config = dict(
    gain_aug_db=10,
    vocab_size=106,
    encoder_activation='gelu',
    text_encoder_mlp_ratio=6,
    text_encoder_dropout=0.1,
)
Rows from block 3 of the audio encoder of a small contrastive audio-text model, named by matrix and row number. Rows with one number belong to one neuron. Each number is 500 + 25 x the weight over its row's rms, rounded and kept within 0 to 999. All counts start at 0. Numbers have three digits each.
Before each neuron's rows are labels from the 100 clips, of 14976, where the neuron reaches its highest value: "band" is the frequency band that holds the peak. Only what is clearly more common there than usual is listed. The data: single notes of musical instruments (NSynth).
# fc1: MLP up (encoder.blocks.3.mlp.fc1.weight, 1024x256), inputs 172-255
# fc2: MLP down (encoder.blocks.3.mlp.fc2.weight, 256x1024, transposed), outputs 172-255

band: 250 to 500 Hz
fc1.526:496509512519484494501485493519492462470487493507510514544513494500472483510503484468471482505518530482480494490497513474527513524475548482459540510511473481494523473490526517523576501479476474530512524475527529472529490538529456502487532514477515500509
fc2.526:496537497549520455522500473518468578487491500522478505438488489533508546547498526510516467504459473501508489551503498521439464494525483486523427484473507476476465495575488526482515494457483492530506465511485506507470511481533498475502477483537529453471

band: 500 to 1000 Hz
fc1.170:457501526556478450444498519476503485503512475501496522497506440506492508458530499459501556497524485505455476448550529493498538496511501478497468516465536486456498531481510524495485511512494498513505462482550521532511532490489517485534503475469505475498
fc2.170:481532509463515544531507517512497484479480525536519463509490527503514454519477472490500487500510502492511495549490442526516468497502501486490530505499495485538507471559528485529469510490522514493553477508475530475511488495528522502468533523507498495495

band: 250 to 500 Hz
fc1.156:486538502517490516508487479513532473503548498516504493497505486481478470466500535472519460475483504497471509486500501509527459546475479561517506537542467468506529502557473556474539497501504524483463451526518480486525537543488494511454506518461532482536
fc2.156:513450519474510497506498477454473539456482522478521496493473523510508533492496485509505534506501529519538492507514494514468499431524465485475495495443508528532501478464505495545494470497527500493501564468516591535487493459510512490500529509511478482501

band: 500 to 1000 Hz
fc1.92:491518534542470534480502526496547480488546527502523488510461488479479506516475458548527539452497498534517524512522477473499470476524481483522491454561521469514483498496530510500462481523536497493497459510516478502542474471483560496511502529474483506540
fc2.92:474496534524487509503498509488487476465483487509499478530454506549502552517517504511534509520469521507457495518507514514505500523467492518445481486500478478501496509500535489507510480473462513526503423502503539494494514529513473504502503527510507467484

band: 250 to 500 Hz
fc1.276:514507498510528550480498494497536497500530511505475496480474481519492491482527517517513495477455488504515476489519541539491482497514494495534487522525506470534498468506493501498575491523529448450519497547462478473524486496508474478444452532487517537468
fc2.276:474497535485492484523463442483488516522506523496541484543498483493475511519483477513500494501500479526432533519514462431458527504510438536493479542502516524500506529495516508508475506479474488515499522469541512522503512503446495502517500500558485502492

band: 250 to 500 Hz
fc1.212:499484526509536535514519488527515479502478500514480469485562512462511474482505473473481517521499512469508516483502498494531503475524532501435489475485519472470565461552473547562466498458529539459503518496520541488498516517505503516541491530477485550507
fc2.212:497540440488464452523498435517445501436489435481452582490452507483526500537497497505538519495492469509495478482487505480479472515507488473475483521510501492493513521460497504512544534488500495493507485479493490498501501489504503449502467533555498516514

band: 250 to 500 Hz
fc1.417:522483502475497522452516489498543533469474494490499465537495493481486514528515505468502474489463542505540487512462516514497518525525506539478469479478504496478587496488502571484542464522528523496524523535507519495522516525536485501494530461491478511460
fc2.417:500525479482506497509478460527442502491466472491500519472530458503532503510512490574489492493496423496479506508516499532543459498511501496467556493501500486477528522495482508505472525500517503464508479490492481502496477475460482471484482585488498515504

band: 4000 to 8000 Hz
fc1.727:549450450511460454537481541554501502528500503513474492477483506499533489503520499497473484471538512515529480456477474489462508513504489478441530481544520520516482524485514488522482517523453508470491502480513506474549495497493472531541478487526475500526
fc2.727:500510534504538528501516526479529513519484487519498463470539482448503490519471495518484476493506513463562528540527489496524474511496485489533519519485486491490487461525447512440506478510518511502516526491455509514492497503495531511492541509536481467497

band: 0 to 250 Hz
fc1.580:518506522485513518554525475488482499478541486478504507511494472453500501518482449482466500514498514489515484519449471460505468536489477461506473482496512477498532499479511540524531509507467510469495449499492505487491512482518490463484503518493518488482
fc2.580:475473472501461492504481475489490572499523463503473580477505514526475504530485559483523519481474465531522491479499539497521506476495511474539484472520509496495530478508483483487581528474535476509469508478476533496528473514486489503538478476557528532481

band: 250 to 500 Hz
fc1.85:487491473478489456526478497515471481495500550465503511549480486464529538487510503510475490506457526503488466444495556513478487467521489465541490530541484507491470536498527493498453490499473519530490488500538487502512492456513465500502518489507520526469
fc2.85:481528514483503514472506505522516520496478521502480475531547515486509480492491504495495483498520451467518504487494502504506483518510535496507537468465510494492519482493520487478505494532521483498517496464462503497494541521481543525554521476466498489543

band: 4000 to 8000 Hz
fc1.22:545483477524511537541471513518439487515481518480502472440483522530507503513526482491536513504476516534524524477506521536464499482462509473528489491517474477479442472491522482506504512498491523540514461502467488531502472497531536516452460542505467514476
fc2.22:465516526492483453531473494501541512477523521507508508517480466455505520443470497532497487518502521473452462534508462510485489488541480532502472502476458476463467475553507519464499460516521460500496509469514525482490540515500480499510508533520505484546

band: 2000 to 4000 Hz
fc1.50:516473462505485447490496516514523456516506471483496551493511504477512490481510504533500480552538472515472547485501491468489558452499485513521472536499478525550509464521537496545412549522484451475501535529498480531520515512505508528484486535542518479477
fc2.50:478532554471500528490465508478527524511504511503480478519514509517503487514453471461481456435478492504547480522493504542487498517529504495494504500502544542441497510470477504460544497506544499522498485531485537479480481479484486508538498472418469486499

band: 0 to 250 Hz
fc1.30:494534552521503448472501485515489477478449543516484474504511556530507446484505519583505513495504471511526526466490513483474539508514481469501543479513489516498452530502507516508536486498485507514468501482513500499508466441528453503488523468540499503503
fc2.30:531517448525480492517493520534479488557508521491481492491556465556482496562498453475496509508458505512497485534516496518450518521507455516483523524509479492437518484519495493486521483468473489485530498520521488492471500513471502482483470513486528484506

band: 2000 to 4000 Hz
fc1.259:505457502499515482483505527525504500500529508492531521510520491478497504509492462477456460451496485503465521490470479506485524519496458470468461517516514514501486484481446519522519495497495535520494503534497500512564519486495503470481511498531470501522
fc2.259:473549504460497513470524513452508472487500533528505462503469478506506521452506499502527448488523542490484510512538485488567501504490535504475539512497521503521474519496519519446445505501530482480505496498487490499451502484522475520541496538512471472461

band: 0 to 250 Hz
fc1.644:536501533499487491572495508496500450525552479480520515511511506472488508514501494450457484497496511526507528507494494482500523501502453501498530534517523490503518493511512541483497507514492467465485490515530513500482543529503495498455532519519485502424
fc2.644:474475505439499532452526493491459546466486508539443485486481494523534494494488527527539497488527514510504488518495458496499471479526498530491467460483481508501479458537492495517493475525525486474460517487507495441492485477550489499529506495504477501526

band: 500 to 1000 Hz; 0 to 250 Hz
fc1.577:514541517463514465506514453503526450490504513517537530481480509513492485479497528472505511501483461487519450480569519479498484513492472517495471503508539535454509501537457446482493472509491526504501496481527441562513504546512522537467505457480469473483
fc2.577:484478480520510510454514538546542539525474527485500443503518538506553511521479509515505444507445533500495507540501455503471503511508488470492539481517511483526537498503526519455449502460508480500511482538438512531478518495503493503503506516483477538480

band: 1000 to 2000 Hz; 500 to 1000 Hz
fc1.99:536489449495489518511501499528506456485500482463515507505513471475533463507510481482452483492504513521489514468548524521470541485499488484506495516496462482500535495547496470471455504494495471474537452507492550476469478489489494565486504510450485469520
fc2.99:497496531495537525512486503474505539494464533505509456487505501443487489552498495505496473486532486466531501516500449467504493488488527457516502507481517474495509463504426524455548503502507504466499523480440532499503473487516518540528518477556465514478

band: 2000 to 4000 Hz
fc1.51:539441520474507446475475510527494490491483510461526543500472507489518505476507515471507483518532465491482488495521480452502513481511443489496463500495530538492477497497498476493521534482483484470475502522510497557492505500526518477502484493529548471453
fc2.51:485544476479467540518532482499543501540481549546494462492505483504478483502498455493463463467464529496483502492510536533502473513483531474473544510507519512530504486526480537462438465482526518515523495532475530477502540488491497496501509503477514518496

band: 500 to 1000 Hz
fc1.292:473488490528494487502537496515515476520463497522489486497517480509523495519494490475482517458500504510470481524532529480503500493520458540480509465507518476517499542530496513512517487484509511542533446527519453462530508490507495491497501560468500502526
fc2.292:518534538539505508500505555457536483485481483544493463539501492523528514508494493517531470529495534517501511494498456507481472505477474534438520493507499494472489495508512493501503498503478519519522489482513518486478517536525495488511552504504521471486

band: 4000 to 8000 Hz
fc1.731:466521469465495447574480477564508523485490502477495476506496482470493457513460505537509499494526537456495476465465513498528467514450500511520517529510493492510506519520487545499459511479513546533477551491500478534532527523512488496514540515498518521491
fc2.731:518494509529494523450490473482487510491489450484487512488517503532499528474500463495503497531441450545521512479470538519448511494545532451514490505519497505468551506452502456514529500547518470506508476504500536502497457469497476502525471426484476467564

band: 4000 to 8000 Hz
fc1.634:484444546482473467479501554484510439483489487521514517490540478511493503501485505502514506515451503514483528522462542533513540521515519472502492510521515492521543497510476556484506508528477525486516492503460448480530491491474487499509521501454519492500
fc2.634:496562502505521481475487470509485492515508502518507452529508473499495472516481517522516462522501511487527513498534465495507421503499487513515548525508494532501515485505470542475483515442507478535555516499496510542498508543495506521489474529483466463489

band: 0 to 250 Hz
fc1.197:535454533496502520492498505525490482525508493502443464472467497497532474527501483498495500484518480529432518493487506470482514510511497486462533466466473529485475516526465470511462526529515545490486489488482497504514517499488514522508490522446479481499
fc2.197:496551535471528512516503508479494512478509505524515480474564485481488510539481486478506451510474537466588515561493482505520459500495489486514517541527519490505513457531440509427499489475481521514501520503472553506487493539514488539492520521514487469478

band: 500 to 1000 Hz
fc1.373:476458459517520461473497478530521475483478500528498476509486459468501488507516500470502532474528484472503554464495497479513480527513486499504474524509458495506474491485490501488456463498447492500511512492513499510488460507508500559527517455489497495519
fc2.373:519523540489540544528474545476495542534481517524487450477528493455488498524511468530493474480527486474548496521500472465493508500495486432518494514488499485490505466489435505448554494498506525493517521476453531500500517507537504524500515499537465478497

band: 2000 to 4000 Hz; 250 to 500 Hz
fc1.199:481511533471504551482517486503564500508519509480510497536540493477461457473520471461461542472499511468578501471468487475521502534511500514455482511478452524473550486518526553458558515472512510526472508499518551482517498494477493448514491500501493492501
fc2.199:515495452525474493564486461524461488466491462484477552490509528492482510542506511498510487534484486531477517517535490515481451500482472493462482516529515485509502474476471484520521493489489498480535519483494563516494481495507463501516498502533521511513

band: 0 to 250 Hz; 250 to 500 Hz
fc1.613:465509517487498501477513513461486468467512480512445497520526487475509507511480507479457491486531465493559499517500486495526496514503531500483507506487481468528484545535499480517543513501484538468485485497527485468511516505496550459509501513484472472558
fc2.613:508537481488516502541453492607487502474499477469512525486463520475518545461514454486525541521461474504468450465494500547510506495492455453505503472543491488501493492435512501519513487509521467506531453529489528512481496481501482519492475535511541526495

band: 500 to 1000 Hz
fc1.718:487451528500496503497476471538488523477499498502512473462490473495514486531525530503498495540504452469471511556543520507488477474520490441463454479532493505468472522505484482460504507504507491488507489499531444492472512516541513484500509496486501509428
fc2.718:484515472445551452476541550466501481497498537496509491507497462480506478447504508543512474477497514541502483474483477489531533460528480544482528498507495503510501477510518526504502463511501513510524473498484540502511496505487461489447451502503517473551

band: 2000 to 4000 Hz
fc1.120:529485516567499462431473483500539548482504554542514501511514459526475505510521493530485505471523478532429520509511515524463499468500478463507519518521517528516466496469474483505519492553542538501519513490501533522492487487478478510501476524517468515529
fc2.120:478529513480489524498538513462486477527538531530543480516499490483515519500487542497473497521515552476525501515537448452541451503479493537512493527454494474497482505544493519463507486471479520507495484517473483497506518526483525500466561492524530496466

band: 250 to 500 Hz
fc1.97:537528479532504537483527536485485518463496466510460499518503532468530557480467478495511468515453522469458470509484514501553515494498534499482540489507479505488497473540463520513497480512490474518514485505517515490526507491500524536475515521504506510529
fc2.97:500474518481524479542503486528471490469523505507496493485472449517503519510509495498494503511553511535496535466477472523432515512496471525501451521512529452500443523525498453477507511516512497528502466506505505487507499553503495509540473495520462517487

band: 2000 to 4000 Hz; 500 to 1000 Hz
fc1.380:530528506501464486512513481530486459483522498488486504504480489504493498530480519547487464516472488471504471491485490485480448519504546483484508499521512504516542508483511464472468484464473491526538462550474508508518478486520506502476497471445513516525
fc2.380:495500472520498495524466520565514499455475488489479522486481531527482533546495490492488498531497492520521493522510493517475513524508525545538444504490480497500559480510487447484505527548503459475499501494504496547503489507458544478525482502514507485497

band: 250 to 500 Hz
fc1.299:519525487495516471459464475535506476464552500555508519503467479517503475496476511488514523502524524508501521528472483560522525502494499508480462506535503485549516505465478460493538519478458483469504502525502478532501484472536499500519545486501505460490
fc2.299:513497525540513468497455463485492487533498509520495485540528502523484495500530507537476514477478536479470500477501524474457511551502480488549529522503515524483495509524502479509488520500546517508536520489495437480535496544485492463492508526483485465490

band: 250 to 500 Hz
fc1.200:518535490529523506441521455504462516469507480487504497521509453467497490521471535456506489496494505466547498552517516496506505506513455520518450511501494494455523490487512512514529453491507492475482478495536455505500525498507508536521551521472505549548
fc2.200:491503518524498503495522458491490508573447502502537522461476498509500505475497515477487531476515475485470483502492535494485525488475525464541488490512501498509515512465543559495519488492497493516519482491475495453503518514492507513482505448511491554514

band: 500 to 1000 Hz
fc1.442:522476456471493507481495494542508493498520529519504481500483459507505496483485533538531533564543467464469513457534472511511526499528590479509540516516483536465429512477528497518509493466508528527521460482490517509487456490535476487493501495486473506535
fc2.442:446555501500508502484485508529501490509489499495489522521524544470501518521505492518509498477443509547515521476489506524536484510468510546496470472483520476507561491498490494430504463579475522514510499520472451466515527555444512515501484521461513454445

band: 2000 to 4000 Hz
fc1.256:528470522472515513510527483493501480464526532485528548480492475503529502437547499505497529531509504523415467483527515521488522470484466520510494469501496501478485484523490533497454508511487495484468542514524469505520499506497470497487524473519511534495
fc2.256:495539523500544469476507506524493486519492493548466482509511512547464525531469514471501406478519525510577506496506480508506459534522507504475539523498516511522479504503486490484504531436480507545546449500480507488511515516520534524487463487475478476528

band: 0 to 250 Hz
fc1.362:507463528483496503511460512502481531478502534496534478500461501510486532508523474546481504523511485533522488503532499487467507485508532448501459490510528485535524442490514510499498499538525530500513478522498509511526482511518498513481506465493481484460
fc2.362:482497476497512471501548494502481443507516499544473517489523517527517489495513525495508465496535463492456476520488487520510483530475486533474544493467489503463467482545483473507528481520500507499501499507510504473493504530489512479498495557474494505515

band: 1000 to 2000 Hz
fc1.433:485536447474517502501501500520501489514496489528500490518474498530477519519489486505500488480494462526534485521501474470477518492492446496505493462500552478496508513530518517495462464493471523509497508497533501504533513461469495441540501506471497487513
fc2.433:507518522528481487514531556486513474504506493496487500532515540535515527542501533512507521528451495531481512513502464506487502532510475535479526492469474501449489492519519449512484514437492500523520474501492532472463492508497471489476508483493503494486

band: 250 to 500 Hz
fc1.586:463497438499500501507525475483517471464484513499515454488501482482495546504502463496473516519506459489489490475543475503483505472491488498488524480486505476483567499505473557497547505537478521540525504504474465549540499479480524542539475526468459501503
fc2.586:498500497446514491479506506505524469494494524501470443527496480471494477523500472492453469512531446509500480479508475531502487549495468485475519542495497538523501521527469494509443513542569511455508510488505513490504523509495465528459446524484547485527

band: 250 to 500 Hz
fc1.717:457509483519509513463490529519488506499544535501508501478527462519462523483475454499494506533462524507484514478529491534528516533497520524478484490490504544484548457440486490479518481506509528531528466486505496499495489500513472462492503508483509520505
fc2.717:508463495524490491516523431510473523476495519516527495523471489524501492477507453518464478490448457510506504542447504541454506513529440476476518488505492463492469540496501501508560535502484532474488459481511493459522528503504508467535470486534508518483

band: 4000 to 8000 Hz
fc1.478:542507488457526529538490485484468493518512535497476458488483510497491485490484501515492534490467539512433464487492483503472532516504496505474521477530515555493471454478496466490502477486513504515488483466490488523502508543542514491503530474479515547473
fc2.478:456490494543510479455520509504521522511497542517536500489515496478518554503465540471501453479528494502542509545513486511497456495498498511537493514501507504510538492556474561467482492485481473480493499537490522489490540481460538516522502484506527502488

band: 2000 to 4000 Hz
fc1.446:546473485485470462505490525529517497465513497525509520456457535527488488504534475458505512510502454486421511491495456522497489501488470475497518459473491501463503511491479497501428504503462554534530484521512479578513551521527525505522474447514514482530
fc2.446:508512509491511505503537456486503488519489521522487491500534475459497513446472519504495469476533530525612506502485516512482455514546507509500517575504504492464481498492464489466548498474540460529497501522459521502483514493477488493481525514524492498499

band: 500 to 1000 Hz; 250 to 500 Hz
fc1.104:475529454500512515523510498528463501469488491524490485494505541480499499483502509441513503463505471500504454530487505520503508525458531466516555534529511515491447540463479512481477490519496531476473501455528466493507529524558524512534522523520508533519
fc2.104:505480511515500482495518501458507552493479513525540459498474458519501528426515514532511447513475522502522547511496487507507460463517474528522426504506493479540470507553532524444470489509509498512500496516486536513468523509455529513477508472565502487475

band: 500 to 1000 Hz
fc1.166:501507461511508524473510513526483474526483460488521486506488502500510484486455481462486494562475530496518519503521520506489510471531503510555506464500496484489509506444508485503545500537471454525470480511467514494503508460513479517480492539503505493515
fc2.166:498516467480500516485489498494485550551464537487523438490461472463494527532505507467475515532482458514464492506499517512514529485505483516472453499480503497551477498539544522482517527485527508495524506519500513494493522531473489498465475434535507520466

band: 4000 to 8000 Hz
fc1.206:493469462481499500517516471495471499527515492496507531492552486463503481507529535483517494493462446543465515501467507507524513540493503476479518503525520505528483481516505517503456512508498519516467458491481515507466495526479483523520470560521517510541
fc2.206:502542501503506533512507552468501531475515514529502459466492503499499509473510497513490454530537535474566520520499472493514458503513483492503452542497528490515470480474478506466466534474532522476518525528499541480499531519518488517509507532527470513456

band: 250 to 500 Hz; 500 to 1000 Hz
fc1.289:481473498550527558536508467484474435519544512490482470468491480463491498481494513560540492531463509487495500455493505515524462485518512461470508447476505466475509495505460517509516533518479500477476480522522507539471478500480481497532513517508503481521
fc2.289:480508511468491462540511528489480538475498497490500545501503487545517525515499465467471521463514488503521532542499484463466524488490481518540477534493495523500490506456460481539528466496522486497523530478509480502546509498537485505534494479491447540490

band: 250 to 500 Hz
fc1.678:479535515506467488502510503491509539535486467493514477537491511470501542480521487521495452504466497504459433489493511513481486504495520466490509481471477526548486514472520467501472498487482505508517517481486557524522501546537492463496491557538512561494
fc2.678:480495487475511478509500477505472516471549539510506507473507469501491494482477514487508523515558472513518577522482495507547493497513483525503490502525471491438491505503487533474471515513501548506523477512520487483461516483485444518504522462530510436538

band: 2000 to 4000 Hz
fc1.224:517512444482525490501534522505451541536471479519457444500479551512487515512483470493479504481467475490504522475486518442490477528489508497497470529519525484500478488495508477504499469490508533515507530488520480508556486531471452448499479489457499454520
fc2.224:486480536519479473491472493475523455493548478516518510477536498486473481512477492473498540528512486520479496489532474534527515475500464498497501466468460488503506522524483497478482543500496464469502490542461552481469517473489520506550539480513458527490

band: 2000 to 4000 Hz
fc1.741:509480490514468490484495483493504479502504523497495529533492516498502496519520484497504528462491498502422483527520468506511500497458454479499518523543470517486484517525476497507443520511519496508452523487530458510497537502503544535499502522519497513541
fc2.741:503527511491514513491537520487525511509518487519526472502496493503510514459492512500469424540557548499545507491513472467491446471522532531518486525485511488496487486483492516466502490474507536515514501552468529507506534503462510504536537439525510512455

band: 2000 to 4000 Hz; 250 to 500 Hz
fc1.81:478534496508501513523521525463556515541484481491520514513535546484463467474505510504505521516522476483479525491503502477473485518527515508439444515503507520496523491489544471487499505446535513465494494520524497516530489518532502456495514454450483509479
fc2.81:491490503497486491489471479527463509441535471482451530494459491478529519546477492531480527486441461533526466487509532542504519496503506498495513489518510504492543499475442492558542491522470462555499444509481499485513485449425537500494476523514539476514